Weights of a small multi-label audio tagger: num experts 8, layers 12.
Rows from block 5, named by matrix and row number. Rows with one number belong to one attention dimension. Each number is 50 + 15 x the weight over its row's rms, rounded and kept within 0 to 99. All counts start at 0. After the name is the row's rms in percent of the matrix's.
# v: attention value (model.blocks.5.attn.v.weight, 192x192), inputs 0-95
# proj: attention output (model.blocks.5.attn.proj.weight, 192x192, transposed), outputs 0-95
v.146 103:39 57 53 39 61 59 60 28 00 46 66 54 37 61 53 39 61 45 46 48 58 49 52 65 55 26 52 88 37 51 41 43 34 50 28 36 60 57 55 43 39 54 41 23 51 41 49 46 63 44 63 54 42 73 47 58 26 66 42 44 55 40 71 53 69 53 32 87 66 59 30 63 82 53 69 72 75 41 45 41 14 37 53 51 68 55 56 48 59 65 60 39 73 48 46 39
proj.146 102:52 57 60 43 79 36 68 80 75 67 50 65 74 37 49 28 54 55 42 41 54 38 43 83 65 85 77 28 64 39 77 33 33 53 60 21 11 57 51 35 54 41 60 45 64 78 40 74 49 49 51 49 51 42 33 51 52 38 56 30 66 44 63 52 69 44 18 42 42 74 38 36 44 32 29 56 67 37 48 59 71 55 54 41 63 50 67 43 48 44 51 63 46 73 48 69
v.147 103:29 58 35 33 75 76 58 52 25 40 47 66 67 31 42 09 63 45 56 42 35 47 48 44 51 65 42 66 44 54 49 53 62 28 19 47 50 50 33 48 59 35 56 47 31 34 54 81 77 48 43 59 44 53 58 32 53 40 82 59 70 47 53 42 67 49 60 43 63 35 19 60 50 50 48 40 48 74 51 63 53 77 54 23 42 65 60 36 57 57 53 37 56 56 28 46
proj.147 098:67 50 68 80 18 42 69 48 43 01 22 38 53 73 39 69 68 35 56 42 65 54 52 52 31 62 59 49 58 60 36 43 40 91 55 58 51 35 63 50 54 44 32 53 62 42 39 58 42 54 58 34 46 73 36 21 79 23 32 74 98 63 67 55 28 29 30 46 46 53 35 44 50 69 55 70 42 45 58 58 65 62 27 40 51 40 65 63 55 29 62 39 51 41 67 23
v.148 103:25 83 34 74 29 41 69 41 36 43 70 54 51 67 69 45 46 48 38 52 63 44 51 70 49 57 69 60 63 45 43 52 64 69 33 62 56 40 44 37 63 68 34 53 44 27 35 56 44 48 85 12 65 52 33 47 39 53 60 48 41 41 34 52 61 30 62 60 29 34 73 51 57 42 56 35 43 43 62 76 54 60 93 71 60 50 61 42 42 26 60 41 36 39 51 46
proj.148 104:83 29 83 24 52 08 41 56 62 41 00 25 63 46 39 43 41 38 60 70 53 39 31 46 52 54 34 49 37 53 61 61 54 52 31 40 51 55 25 47 71 32 42 48 63 54 69 58 64 48 38 61 31 51 46 54 55 18 33 48 68 38 50 87 42 83 64 36 42 53 31 49 63 59 32 70 37 59 43 31 42 53 32 42 49 52 30 31 67 62 30 43 12 48 68 44
v.149 098:35 63 69 52 40 40 43 34 66 53 38 65 34 55 08 50 62 41 30 60 40 84 17 29 58 45 32 44 68 50 57 55 68 62 43 82 54 55 54 41 36 46 47 67 53 62 51 36 80 58 64 61 65 39 52 38 49 49 90 46 32 34 36 53 24 39 63 50 38 44 69 48 29 53 32 23 51 43 13 53 69 62 74 37 70 19 65 34 66 29 88 64 53 57 45 53
proj.149 097:38 34 36 34 46 54 42 55 63 32 71 22 75 75 81 65 67 32 37 58 35 40 97 49 45 48 42 75 47 74 42 58 44 55 39 05 50 58 38 47 63 50 44 50 67 71 42 46 38 63 36 40 46 40 71 33 66 38 48 45 71 57 41 52 63 68 61 55 44 70 49 31 59 49 35 63 46 70 51 64 53 43 31 52 56 55 25 46 41 50 63 43 35 58 32 58
v.150 099:62 47 26 67 75 39 29 28 63 50 43 31 85 56 71 38 29 51 78 55 15 39 64 40 42 42 46 62 48 57 51 50 48 58 38 71 72 53 27 41 47 98 50 42 84 52 72 57 54 23 53 64 48 71 37 65 32 65 59 68 74 65 40 48 36 60 45 80 62 46 51 35 56 41 49 65 88 26 53 75 35 54 74 64 53 28 36 38 37 40 35 49 64 45 43 50
proj.150 105:55 52 56 62 70 54 48 37 62 35 45 45 70 42 31 47 42 72 24 59 74 82 62 44 50 51 58 57 63 39 71 37 33 43 35 61 28 71 69 82 58 68 37 68 30 53 59 44 72 43 55 41 39 42 51 73 56 37 65 33 29 40 45 71 58 48 74 47 55 51 62 49 56 47 49 49 47 77 53 34 39 46 40 44 64 61 58 55 36 73 32 58 29 37 53 70
v.151 104:43 52 34 60 30 41 51 42 47 58 72 64 87 38 61 66 56 36 38 32 62 49 73 40 40 41 34 44 32 65 46 77 24 49 79 40 56 66 85 43 58 39 23 62 34 30 63 35 55 70 54 33 55 45 72 35 46 34 45 78 36 42 68 20 48 50 46 49 59 66 50 57 60 50 29 35 47 42 37 32 38 59 58 31 16 76 70 69 47 47 27 46 33 31 33 64
proj.151 099:23 44 43 55 66 52 53 56 48 40 40 53 23 43 42 44 64 47 64 78 52 69 42 62 44 61 51 21 66 47 11 58 54 71 36 63 38 25 51 28 49 44 56 40 48 63 69 25 30 50 19 48 35 61 54 39 45 66 06 36 42 61 44 41 26 53 56 27 36 43 29 42 25 44 58 52 46 44 27 45 54 82 38 68 52 53 44 48 59 36 41 71 66 49 36 43
v.152 105:82 64 40 35 65 69 47 45 79 52 50 48 38 73 33 79 25 67 47 33 51 42 61 68 52 22 32 60 62 37 45 33 58 65 34 22 71 60 68 33 48 14 49 65 31 48 19 65 46 67 82 52 80 51 51 40 47 55 54 58 59 25 58 62 29 65 24 25 38 53 55 68 33 47 62 36 76 72 26 52 38 69 74 18 61 61 28 43 65 38 51 36 30 60 34 50
proj.152 104:66 76 38 55 70 16 54 43 29 77 82 59 32 49 30 72 55 51 40 37 34 48 63 46 49 68 47 63 61 79 34 77 52 75 49 28 55 23 59 28 65 87 54 81 46 21 57 50 54 44 64 40 53 47 52 58 62 43 62 51 53 69 62 53 64 47 67 25 46 69 57 40 65 72 14 58 35 26 59 60 64 27 46 63 35 39 51 50 50 68 28 43 42 27 63 55
v.153 090:66 59 67 58 46 41 54 49 30 21 58 60 57 56 55 78 60 74 34 43 48 38 29 71 43 32 44 56 48 93 48 43 48 39 36 37 81 71 53 54 46 83 49 58 56 32 64 42 77 57 38 56 73 45 60 74 39 70 26 49 69 48 61 53 70 69 58 48 87 30 59 57 63 58 48 73 44 51 46 85 64 53 45 48 61 29 38 41 40 65 51 35 34 22 46 51
proj.153 090:73 72 45 67 43 50 38 41 39 85 33 59 37 46 32 19 41 26 85 36 52 53 61 57 49 59 68 38 52 75 67 64 34 50 58 49 46 73 56 41 46 36 48 43 38 55 42 57 39 54 76 59 70 37 54 69 59 42 58 44 52 18 57 42 29 35 27 35 44 50 55 29 21 40 72 53 65 62 40 91 28 49 43 51 68 74 43 52 20 27 48 67 51 55 86 50
v.154 101:57 47 64 34 41 67 43 70 60 56 69 44 28 26 21 40 37 30 35 33 60 32 58 48 20 55 37 41 55 59 36 63 61 41 64 39 55 56 43 62 55 92 73 21 51 50 63 84 50 46 55 60 54 47 45 51 81 58 56 46 59 52 51 34 38 52 38 66 33 43 24 58 46 46 40 57 65 60 54 45 46 45 65 31 17 44 59 33 69 59 43 83 23 56 46 30
proj.154 092:29 34 41 46 45 48 70 51 63 36 57 47 56 56 75 64 69 64 68 42 33 57 56 51 73 61 53 36 49 44 57 30 37 62 61 65 44 56 61 41 76 47 43 65 26 22 47 50 13 47 45 19 61 55 61 41 42 37 63 53 18 40 51 30 98 39 43 38 45 44 65 54 43 30 50 32 42 45 28 27 56 56 72 40 57 35 39 50 28 17 48 25 44 27 20 72
v.155 097:49 65 39 42 79 52 65 59 37 43 51 28 41 26 35 54 48 41 51 37 52 28 61 50 60 32 35 44 89 56 39 40 57 64 44 64 68 46 62 63 53 73 49 47 53 53 59 68 59 46 42 31 47 25 73 28 45 24 96 38 69 66 41 58 38 32 73 42 43 51 47 39 38 69 46 48 84 47 61 67 65 59 60 54 36 53 82 66 27 57 37 55 45 43 70 54
proj.155 098:82 42 61 64 50 59 41 42 72 29 51 49 77 39 57 61 58 58 64 38 59 37 59 53 55 64 72 60 30 76 26 57 21 51 44 22 40 56 53 59 62 61 38 53 44 72 58 48 81 70 36 86 37 30 35 72 74 72 27 35 71 43 59 39 65 65 54 60 38 64 64 68 42 68 33 44 53 34 42 31 32 43 46 61 50 52 53 29 72 37 43 43 37 43 46 56
v.156 108:65 58 41 41 64 70 48 51 68 43 69 53 43 62 48 62 71 68 59 45 36 82 38 41 46 34 64 49 33 47 39 74 53 49 51 65 53 23 36 48 54 70 36 45 73 55 26 81 74 34 83 63 55 77 46 66 55 23 46 68 62 24 39 51 27 55 51 48 45 55 45 63 46 97 41 63 29 43 44 38 70 44 51 62 73 45 37 60 31 43 48 41 61 33 44 65
proj.156 101:34 56 62 27 33 66 59 79 37 43 44 38 67 05 57 53 42 52 49 38 53 77 36 36 58 52 44 60 59 88 59 47 31 81 35 50 45 41 33 41 82 42 55 39 58 27 55 59 38 22 69 57 31 48 45 47 60 66 70 56 51 79 30 61 53 48 64 42 54 40 60 46 38 28 41 61 47 75 53 75 39 37 60 59 23 61 47 59 40 48 91 72 42 62 72 33
v.157 107:60 74 47 46 07 53 13 60 55 48 46 42 70 44 46 85 30 46 39 42 52 46 56 68 34 41 58 72 35 40 40 60 53 48 54 41 25 83 39 29 59 42 45 68 59 52 57 66 51 56 54 70 52 39 63 29 40 59 53 60 57 47 41 61 71 53 58 54 35 59 70 58 25 59 72 47 28 49 59 50 40 68 54 46 51 41 55 37 73 51 44 55 51 50 50 43
proj.157 107:36 38 50 47 68 53 72 47 52 34 64 51 52 56 25 27 31 49 43 84 37 45 61 63 51 49 52 40 60 50 25 36 26 49 46 63 58 29 56 53 48 52 37 44 76 42 51 52 56 29 36 66 46 51 50 66 52 39 11 55 50 32 54 60 80 54 50 40 48 41 07 67 80 42 64 44 46 78 80 37 38 39 36 82 79 61 71 67 49 59 43 28 58 37 59 48
v.158 092:35 56 55 63 39 71 48 54 55 55 69 48 67 49 34 44 38 61 58 51 56 61 66 38 58 43 40 40 77 77 53 54 70 13 42 43 23 45 62 72 31 31 48 61 60 73 34 59 08 51 80 36 61 51 46 43 56 66 34 36 41 55 46 74 30 26 63 56 47 70 34 46 54 60 54 34 54 64 21 42 47 51 63 12 52 68 76 53 69 67 50 49 28 57 26 25
proj.158 094:68 47 37 55 47 33 46 65 34 57 40 49 28 77 42 43 35 48 71 63 63 50 46 47 48 71 55 20 59 50 39 54 46 50 77 59 42 58 22 41 56 61 65 67 50 34 45 49 46 54 38 41 26 45 25 79 32 65 52 52 15 48 71 43 77 41 37 57 69 44 65 64 48 65 27 52 71 82 50 45 60 59 57 40 58 51 53 61 47 24 28 49 57 52 23 65
v.159 101:29 69 26 51 43 40 50 43 25 35 49 46 56 56 55 51 52 20 46 58 45 71 27 45 23 55 48 20 07 52 78 54 64 09 36 38 59 38 48 36 53 59 61 45 40 52 45 44 69 53 54 41 12 51 48 42 26 60 35 57 64 51 29 56 69 57 78 46 49 55 37 28 48 28 73 51 33 35 72 31 67 60 62 62 59 42 46 34 34 49 54 48 38 61 73 64
proj.159 097:37 48 60 48 17 32 23 35 32 55 44 68 58 67 31 57 18 68 49 65 55 64 60 43 52 31 48 45 65 39 41 47 53 50 29 72 53 63 43 74 35 22 55 39 55 73 42 26 61 59 39 52 81 52 34 52 52 31 51 76 43 40 62 69 40 45 67 45 71 64 62 30 63 51 50 30 72 84 60 57 12 52 47 53 51 44 82 41 51 48 65 40 73 53 20 51
v.160 095:40 52 53 29 69 41 57 43 59 65 34 45 51 36 58 40 61 34 57 38 67 60 60 40 42 54 48 49 45 76 25 49 40 55 32 36 55 45 27 23 34 19 34 37 47 76 53 43 66 62 58 38 81 75 67 56 58 74 38 80 41 44 34 66 46 55 45 83 32 38 66 59 45 46 73 55 26 51 65 55 66 46 56 34 49 48 66 46 64 41 63 60 42 68 23 53
proj.160 095:56 40 46 70 33 50 61 90 22 52 36 51 36 60 45 85 65 30 58 42 35 52 38 44 35 58 50 52 64 65 54 60 35 78 42 63 57 53 62 65 55 33 51 49 72 45 34 53 52 14 43 19 51 41 54 54 31 40 76 41 46 61 45 20 20 73 73 17 66 56 38 21 60 66 52 14 85 42 52 36 62 57 28 81 74 46 59 54 37 58 51 18 52 67 59 33
v.161 091:86 57 59 49 62 44 30 67 32 37 26 53 20 24 74 72 69 52 20 64 74 65 47 61 69 47 81 65 46 05 55 44 48 51 43 55 26 68 58 47 52 35 45 26 52 60 53 51 21 59 60 28 48 43 59 51 50 44 72 34 50 44 81 65 62 38 54 57 42 56 68 53 62 49 51 57 52 61 25 61 46 66 44 73 38 47 32 33 44 38 87 57 39 33 55 74
proj.161 094:36 40 48 58 47 51 41 25 48 21 44 48 54 42 28 39 71 56 38 51 37 28 38 77 58 37 56 59 62 58 38 46 82 59 53 03 67 53 37 68 50 81 59 49 35 64 42 56 80 39 33 36 24 56 47 54 45 38 62 54 33 34 68 53 53 60 71 81 37 55 69 86 49 36 41 60 62 72 52 60 56 28 59 53 47 48 34 56 57 51 50 62 74 37 59 76
v.162 098:56 14 26 52 40 52 44 52 50 30 86 62 67 50 56 35 49 37 48 63 47 28 51 58 52 60 67 22 36 38 54 29 67 51 40 57 66 58 29 52 64 26 37 56 26 74 43 39 53 47 34 26 53 75 42 78 35 61 30 37 62 73 11 71 44 54 43 58 35 46 63 26 59 33 49 62 53 39 46 51 72 71 33 46 23 43 60 86 53 40 59 68 43 71 53 61
proj.162 099:45 34 48 54 46 56 33 35 67 47 09 48 40 63 39 36 28 59 67 36 34 69 41 52 40 33 35 65 54 59 60 24 41 60 65 46 24 51 51 34 61 44 56 54 56 37 82 46 22 40 33 34 44 47 45 54 13 75 94 38 55 50 67 22 58 40 26 38 67 46 51 42 60 31 45 49 53 39 70 44 65 30 55 56 72 50 45 58 46 49 24 47 69 38 26 51
v.163 097:29 31 58 59 68 55 51 74 54 63 33 42 57 55 47 70 42 34 61 59 45 76 36 46 89 72 67 59 56 24 39 50 48 18 38 42 72 52 55 54 59 75 59 70 62 57 81 40 30 34 59 50 57 45 30 60 49 42 66 66 89 42 54 46 46 30 51 30 31 46 63 50 59 75 33 37 63 64 32 47 55 44 51 55 40 38 65 61 54 56 68 45 62 23 57 56
proj.163 093:65 58 66 63 34 49 44 51 40 36 59 60 74 65 74 32 53 52 85 56 44 46 46 42 29 49 37 64 51 63 41 56 36 51 52 59 18 52 47 64 58 49 48 35 50 69 22 52 32 46 35 31 60 67 60 66 36 44 22 28 55 39 25 81 61 37 27 59 42 21 63 59 52 34 76 50 63 36 66 48 46 56 81 39 53 18 35 66 44 44 41 57 58 80 45 45
v.164 111:13 51 59 64 54 50 51 35 40 65 26 53 57 34 29 42 47 54 72 51 49 78 68 65 69 47 58 84 46 62 33 54 63 37 35 58 77 60 60 48 35 52 37 50 61 48 52 69 46 50 39 35 58 34 54 71 57 66 32 55 59 52 58 34 31 51 53 62 49 62 23 56 60 43 65 41 16 68 86 68 41 38 49 63 61 28 62 66 59 47 39 70 69 54 71 34
proj.164 109:68 60 65 62 41 60 50 38 90 69 43 56 32 63 47 51 56 65 70 40 21 44 57 51 41 24 32 43 71 15 40 50 37 54 34 27 32 39 67 71 48 35 68 72 40 59 48 60 58 53 46 52 61 66 55 39 64 41 55 45 28 26 44 71 61 39 11 46 43 44 73 56 63 45 45 41 64 74 63 51 74 51 27 54 49 40 75 49 37 54 26 61 57 46 66 47
v.165 103:43 70 36 64 42 44 38 41 84 58 15 41 63 59 55 43 27 80 30 48 60 43 52 46 60 67 33 55 49 63 84 42 21 36 61 66 38 53 79 59 60 60 40 61 64 44 50 42 57 35 58 54 56 62 68 75 71 52 70 65 75 36 44 42 68 26 57 19 39 56 36 63 61 25 27 45 32 41 36 65 49 70 53 35 52 39 35 34 53 70 50 49 56 50 75 18
proj.165 105:61 41 52 44 60 60 51 53 76 35 49 58 58 64 46 66 44 60 70 47 34 49 64 71 64 66 44 38 46 43 14 68 45 83 41 33 56 61 14 26 46 35 45 57 50 58 66 63 46 47 66 35 74 43 50 59 74 83 24 64 63 51 61 44 32 57 46 58 51 46 55 51 12 56 56 65 45 41 50 64 71 56 46 36 54 34 67 78 44 45 33 22 51 47 41 69
v.166 096:44 54 48 58 46 71 38 88 55 47 60 57 43 55 43 51 61 38 60 53 31 71 60 53 64 56 47 37 27 62 51 51 49 42 52 40 55 56 64 87 45 58 46 24 62 46 54 52 65 58 49 45 42 36 18 46 41 34 50 45 37 49 66 42 34 23 70 59 40 55 45 46 27 69 00 50 44 34 60 67 39 67 48 51 78 38 66 56 62 52 58 42 61 60 46 28
proj.166 097:54 66 72 46 34 68 73 16 31 63 66 39 68 32 31 20 34 26 42 59 61 17 41 51 55 40 54 59 64 45 60 38 40 45 47 83 77 46 25 19 36 38 56 57 48 30 47 62 55 48 44 47 30 46 45 16 67 55 59 59 72 59 55 41 38 44 33 57 77 45 72 79 23 35 65 36 74 62 40 67 46 69 33 37 60 52 45 52 53 32 39 44 50 59 39 85
v.167 105:34 22 68 43 72 61 43 41 63 65 56 63 40 58 28 63 54 33 31 63 61 71 36 62 41 52 34 51 36 59 55 70 40 62 25 77 62 72 58 27 46 60 54 70 70 61 32 44 42 52 76 55 59 66 60 50 31 48 66 51 82 37 38 53 27 43 58 50 56 69 40 84 52 50 49 62 48 47 66 57 47 32 40 48 77 25 70 50 58 68 54 75 63 65 48 44
proj.167 102:65 68 36 44 37 44 55 58 33 32 49 44 61 46 46 57 70 33 87 46 48 53 49 38 33 47 24 51 30 37 39 53 39 47 44 64 22 38 54 41 34 60 38 65 40 81 43 57 61 16 33 48 65 40 48 50 66 18 41 65 55 44 51 49 46 25 05 28 56 59 50 65 64 51 47 42 29 70 71 48 59 50 54 46 30 54 43 53 35 42 37 46 31 27 56 53
v.168 092:55 44 62 50 45 67 57 49 62 58 41 45 42 45 79 48 50 37 88 36 65 72 43 53 68 53 57 70 54 80 59 27 70 64 43 38 14 52 49 73 61 46 33 60 58 56 43 45 45 40 38 59 85 62 44 62 57 58 37 41 52 40 22 53 45 75 56 50 55 48 59 52 25 62 74 31 76 65 47 41 60 51 44 52 71 65 70 52 54 42 05 71 42 56 22 60
proj.168 093:35 50 34 84 50 69 35 40 30 40 50 33 47 68 42 65 56 29 40 45 49 34 61 33 34 64 64 49 44 41 35 91 44 29 61 38 70 64 71 48 68 46 42 42 32 43 62 60 70 54 60 38 56 31 15 57 28 56 32 38 59 85 52 62 27 44 59 36 33 69 53 63 74 65 65 57 51 51 65 42 52 43 45 35 62 24 42 34 41 46 57 44 46 28 71 56
v.169 102:64 80 47 44 54 41 55 35 38 36 41 63 27 52 85 55 31 37 64 51 53 45 48 77 59 42 59 33 56 63 35 51 58 53 46 38 44 28 65 32 55 49 39 63 62 40 38 33 31 56 49 60 26 56 82 47 34 26 65 35 55 28 66 57 34 53 52 40 68 88 61 45 82 36 80 37 64 62 41 39 57 90 44 55 58 41 43 35 30 57 26 64 27 45 36 48
proj.169 092:48 12 61 44 34 69 30 63 54 45 48 34 82 53 72 38 63 60 19 67 51 35 54 58 52 55 33 51 42 34 27 75 39 53 38 63 38 49 66 62 37 81 80 42 44 61 70 74 45 61 75 36 63 37 47 59 63 67 36 61 60 17 57 50 51 77 60 32 58 61 60 73 50 39 39 57 80 48 47 49 71 41 78 61 36 16 62 51 41 26 43 64 46 58 48 53
v.170 103:71 51 50 62 33 68 56 50 50 71 80 38 75 49 31 45 74 73 29 61 45 67 61 69 28 49 65 49 36 33 55 24 43 56 60 61 71 83 50 44 54 52 51 45 38 79 25 60 55 49 54 51 58 40 70 62 39 56 23 30 45 71 45 33 49 53 32 50 47 46 45 42 42 69 52 43 54 40 52 55 62 54 27 34 32 56 56 43 51 27 65 67 44 60 54 83
proj.170 102:23 34 23 40 76 47 45 39 66 19 39 45 44 40 68 41 39 31 59 63 44 43 35 46 60 33 57 56 36 48 50 19 53 26 45 41 46 37 56 22 61 45 43 64 58 56 73 50 66 68 50 41 62 56 46 41 40 42 40 72 40 62 68 34 80 36 33 34 50 36 84 46 75 39 53 69 42 48 46 43 55 28 60 67 27 22 37 58 45 67 87 47 55 54 44 53
v.171 091:51 66 28 49 44 21 66 57 56 41 55 31 54 24 56 23 53 50 79 37 54 48 53 64 76 57 52 48 37 35 50 52 48 58 81 36 45 42 59 67 42 46 54 41 44 87 62 44 60 66 38 36 46 89 37 08 45 60 49 48 50 69 48 31 45 49 64 57 72 67 85 53 48 48 49 45 31 22 27 70 44 12 40 75 30 40 58 43 48 47 45 68 33 62 42 68
proj.171 100:26 29 68 46 79 44 50 65 13 40 77 56 46 51 56 65 44 43 42 69 31 26 55 54 41 30 48 57 57 44 42 43 43 29 47 65 36 35 69 36 56 31 74 25 45 37 74 64 30 47 34 75 47 50 57 78 40 43 61 49 54 59 51 51 81 45 77 56 54 62 53 56 32 40 68 55 46 60 37 57 38 56 49 49 66 77 53 51 45 48 60 46 51 41 43 37
v.172 094:45 49 59 59 60 52 63 26 71 42 37 68 69 43 66 49 60 53 34 68 55 61 58 44 50 67 64 34 52 38 54 44 84 61 39 74 41 50 64 28 62 65 53 34 32 70 65 21 47 41 52 34 58 22 60 53 63 43 56 38 42 46 66 34 28 69 46 41 59 56 40 24 73 42 41 88 58 44 65 33 49 42 58 46 64 67 33 65 84 61 39 51 67 48 68 66
proj.172 089:64 19 63 49 53 54 59 37 44 63 55 49 38 37 45 28 52 53 44 38 60 40 18 67 45 67 36 54 69 44 65 87 57 58 50 53 57 75 35 39 53 63 46 43 89 63 47 76 49 53 56 50 61 51 30 40 39 61 69 53 57 20 38 65 46 24 39 50 16 31 57 41 62 66 60 60 43 90 45 55 48 65 40 59 27 46 44 34 44 62 45 20 65 31 38 53
v.173 090:53 62 57 43 70 59 66 57 44 18 56 65 59 59 39 46 65 28 83 65 21 46 58 40 51 65 49 42 16 58 36 66 52 42 52 45 73 36 37 44 43 52 45 44 57 61 40 53 13 58 30 31 53 28 64 34 46 47 22 63 30 68 75 69 55 22 56 61 63 48 65 61 43 37 36 54 46 34 20 57 42 64 73 36 42 76 57 44 51 57 61 84 80 40 26 51
proj.173 086:69 47 62 31 34 50 53 69 42 73 38 40 62 58 38 37 47 25 34 49 53 27 57 50 54 63 44 59 50 61 75 40 67 45 66 85 52 68 70 50 37 43 95 40 59 33 66 52 59 56 32 53 59 45 43 24 19 43 34 29 44 65 45 31 64 76 45 40 44 46 44 64 42 48 61 29 48 50 59 33 38 41 45 53 72 66 23 47 50 61 54 79 47 71 48 56
v.174 095:24 72 71 39 47 57 63 48 45 60 69 69 28 44 72 45 45 71 45 32 52 54 42 50 18 47 49 39 53 59 55 55 66 42 67 37 58 46 75 12 27 64 46 15 31 45 51 59 29 63 67 67 42 69 59 50 35 27 44 53 72 42 46 52 33 55 52 34 40 48 57 63 34 54 54 59 58 55 39 70 63 44 26 53 64 59 61 35 79 38 38 57 64 52 49 36
proj.174 101:55 68 29 29 50 39 65 73 29 47 64 38 43 57 56 36 53 46 56 49 83 02 56 57 75 50 33 27 30 35 39 38 59 73 44 49 57 53 42 61 46 52 58 55 62 52 31 61 66 49 63 32 55 46 65 22 46 50 44 55 63 43 68 72 34 56 36 49 32 57 37 57 58 19 47 36 56 64 54 58 20 64 55 60 88 20 45 36 49 59 45 55 44 39 36 43
v.175 108:49 61 43 68 36 53 70 58 47 77 54 76 26 78 38 55 53 41 45 64 59 47 64 50 47 70 37 23 16 61 50 65 48 44 57 54 77 74 55 75 74 36 42 51 47 04 48 46 21 45 54 72 51 36 74 16 51 30 22 38 77 41 59 49 50 65 58 71 62 35 17 79 41 50 63 40 55 39 48 51 67 50 66 32 39 52 43 53 31 66 43 40 59 68 17 39
proj.175 102:44 82 41 35 68 46 55 28 39 38 34 51 52 21 59 58 28 41 34 61 07 55 41 30 38 40 49 56 88 54 34 41 34 52 50 46 57 50 39 46 22 69 55 28 51 74 46 44 54 39 65 52 64 50 45 39 62 74 29 66 36 68 33 34 64 44 59 36 33 64 49 36 37 46 52 68 61 52 64 44 43 61 68 29 50 70 56 49 69 43 77 50 68 27 55 68
v.176 107:63 61 26 53 72 69 61 59 21 37 41 50 35 52 56 35 50 58 63 69 49 72 76 74 76 67 43 42 50 59 36 26 53 64 30 23 50 43 50 43 54 77 72 52 76 48 60 36 46 25 55 63 59 59 63 33 63 57 50 44 51 56 65 69 18 45 65 52 40 61 55 38 59 42 41 69 76 26 58 43 36 43 61 32 42 75 48 45 34 65 47 60 61 38 43 47
proj.176 110:33 52 67 57 52 60 54 29 60 33 29 25 90 64 40 61 13 36 60 46 39 33 68 36 41 57 29 72 39 32 56 60 40 41 57 46 36 60 26 50 39 45 47 39 31 66 49 69 58 58 40 59 53 59 18 59 35 44 42 47 56 52 53 46 53 47 50 67 60 78 48 53 65 41 40 58 25 57 21 43 59 40 47 46 51 61 53 58 51 54 44 21 65 62 49 67
v.177 117:33 48 33 36 49 53 16 85 72 54 33 79 40 45 68 46 58 49 32 79 62 39 45 63 67 48 42 65 49 48 44 45 53 39 46 65 50 64 65 36 72 70 80 34 46 53 50 51 70 22 73 61 62 50 54 36 36 57 58 51 50 53 52 27 94 36 34 81 60 49 57 44 43 59 56 34 51 47 49 81 36 49 55 54 38 64 70 23 43 49 60 51 26 47 17 43
proj.177 100:49 27 25 32 35 47 58 43 57 50 66 42 36 45 64 37 56 51 83 54 63 79 43 56 34 28 59 34 46 60 55 52 64 57 28 45 62 54 69 46 37 49 28 39 81 59 37 63 50 62 58 56 60 42 31 78 63 37 52 41 55 38 57 47 34 42 35 36 46 46 45 83 81 51 57 61 67 26 59 57 30 38 44 36 71 64 53 45 28 01 47 62 63 59 76 30
v.178 092:40 67 27 29 46 27 60 37 47 59 31 84 74 48 60 73 48 40 29 61 58 27 74 44 72 27 33 37 52 68 82 50 66 22 44 59 57 43 58 48 58 63 42 68 35 11 62 74 80 59 47 41 33 42 51 47 59 55 59 32 51 11 63 51 33 37 57 23 52 45 27 37 28 39 21 20 54 73 67 59 49 47 37 57 94 83 48 31 48 56 53 13 65 39 38 59
proj.178 096:89 46 58 52 46 38 40 38 53 32 67 48 34 31 17 33 55 41 55 34 79 61 07 72 65 66 67 37 32 51 51 69 58 55 53 37 25 57 59 63 48 64 64 39 43 62 80 51 35 14 53 59 47 51 55 55 67 46 51 30 57 60 52 41 68 53 09 32 45 02 81 71 58 68 60 67 52 71 30 50 42 57 53 49 52 42 51 52 40 35 55 44 45 60 64 45
v.179 099:69 53 14 36 65 51 54 51 73 34 53 54 52 56 69 57 80 34 50 57 61 36 34 41 34 44 46 30 77 45 64 66 56 36 45 45 66 67 63 55 50 54 51 52 60 65 22 59 61 43 51 41 44 25 55 33 51 23 58 52 66 59 44 55 41 46 60 55 66 64 33 29 57 43 57 78 53 55 84 65 50 36 20 42 58 38 15 42 33 60 53 68 73 76 47 53
proj.179 089:46 42 65 43 34 44 49 38 23 49 42 57 53 57 28 34 35 47 18 61 61 53 22 42 58 68 43 80 92 58 58 77 15 58 66 62 60 36 45 63 77 68 75 30 40 69 54 31 42 41 31 52 42 57 17 62 51 51 75 52 41 30 61 32 37 71 70 55 40 31 68 64 35 54 46 59 45 57 38 76 34 63 46 78 52 61 46 49 48 47 26 52 85 38 62 59
v.180 091:44 60 61 54 63 40 67 43 55 45 58 50 30 92 50 58 22 51 61 53 61 74 63 39 36 60 50 31 45 51 35 59 32 39 71 37 41 47 34 45 62 32 29 30 46 40 44 47 70 61 62 49 44 35 41 37 27 54 39 74 24 56 54 25 73 79 52 37 79 40 80 51 26 48 69 49 72 43 30 54 83 58 58 71 66 54 69 38 54 38 16 51 26 42 45 44
proj.180 102:60 14 51 48 54 31 28 58 57 55 53 58 37 00 86 54 62 47 24 35 66 05 72 41 60 78 87 42 32 49 48 35 69 51 53 60 79 54 42 29 37 56 55 43 53 63 52 68 32 33 42 67 75 37 52 58 47 32 52 36 45 59 51 23 61 72 65 51 49 42 46 47 65 50 39 57 57 50 22 52 23 53 32 25 76 47 53 59 65 81 73 25 60 41 34 51
v.181 093:54 60 77 54 68 47 52 60 38 33 50 62 44 55 41 49 71 62 42 44 36 44 48 38 46 57 44 41 34 43 38 20 39 51 44 42 67 28 43 61 59 25 44 53 70 43 20 70 49 42 57 39 50 66 55 71 25 43 60 87 59 30 48 79 41 33 46 15 49 31 24 50 35 47 57 71 38 47 30 45 45 65 54 43 34 45 60 74 60 55 72 48 42 47 45 59
proj.181 105:57 68 45 25 23 62 64 21 27 61 24 51 48 27 32 66 42 69 43 37 51 53 38 60 40 39 51 46 71 33 34 26 54 76 23 40 75 45 47 67 54 61 49 42 58 38 52 71 69 52 51 38 60 49 54 37 20 50 38 45 47 66 50 50 58 76 10 40 68 63 53 33 39 62 55 49 53 40 57 68 52 48 42 56 21 21 59 60 38 80 35 61 70 54 49 65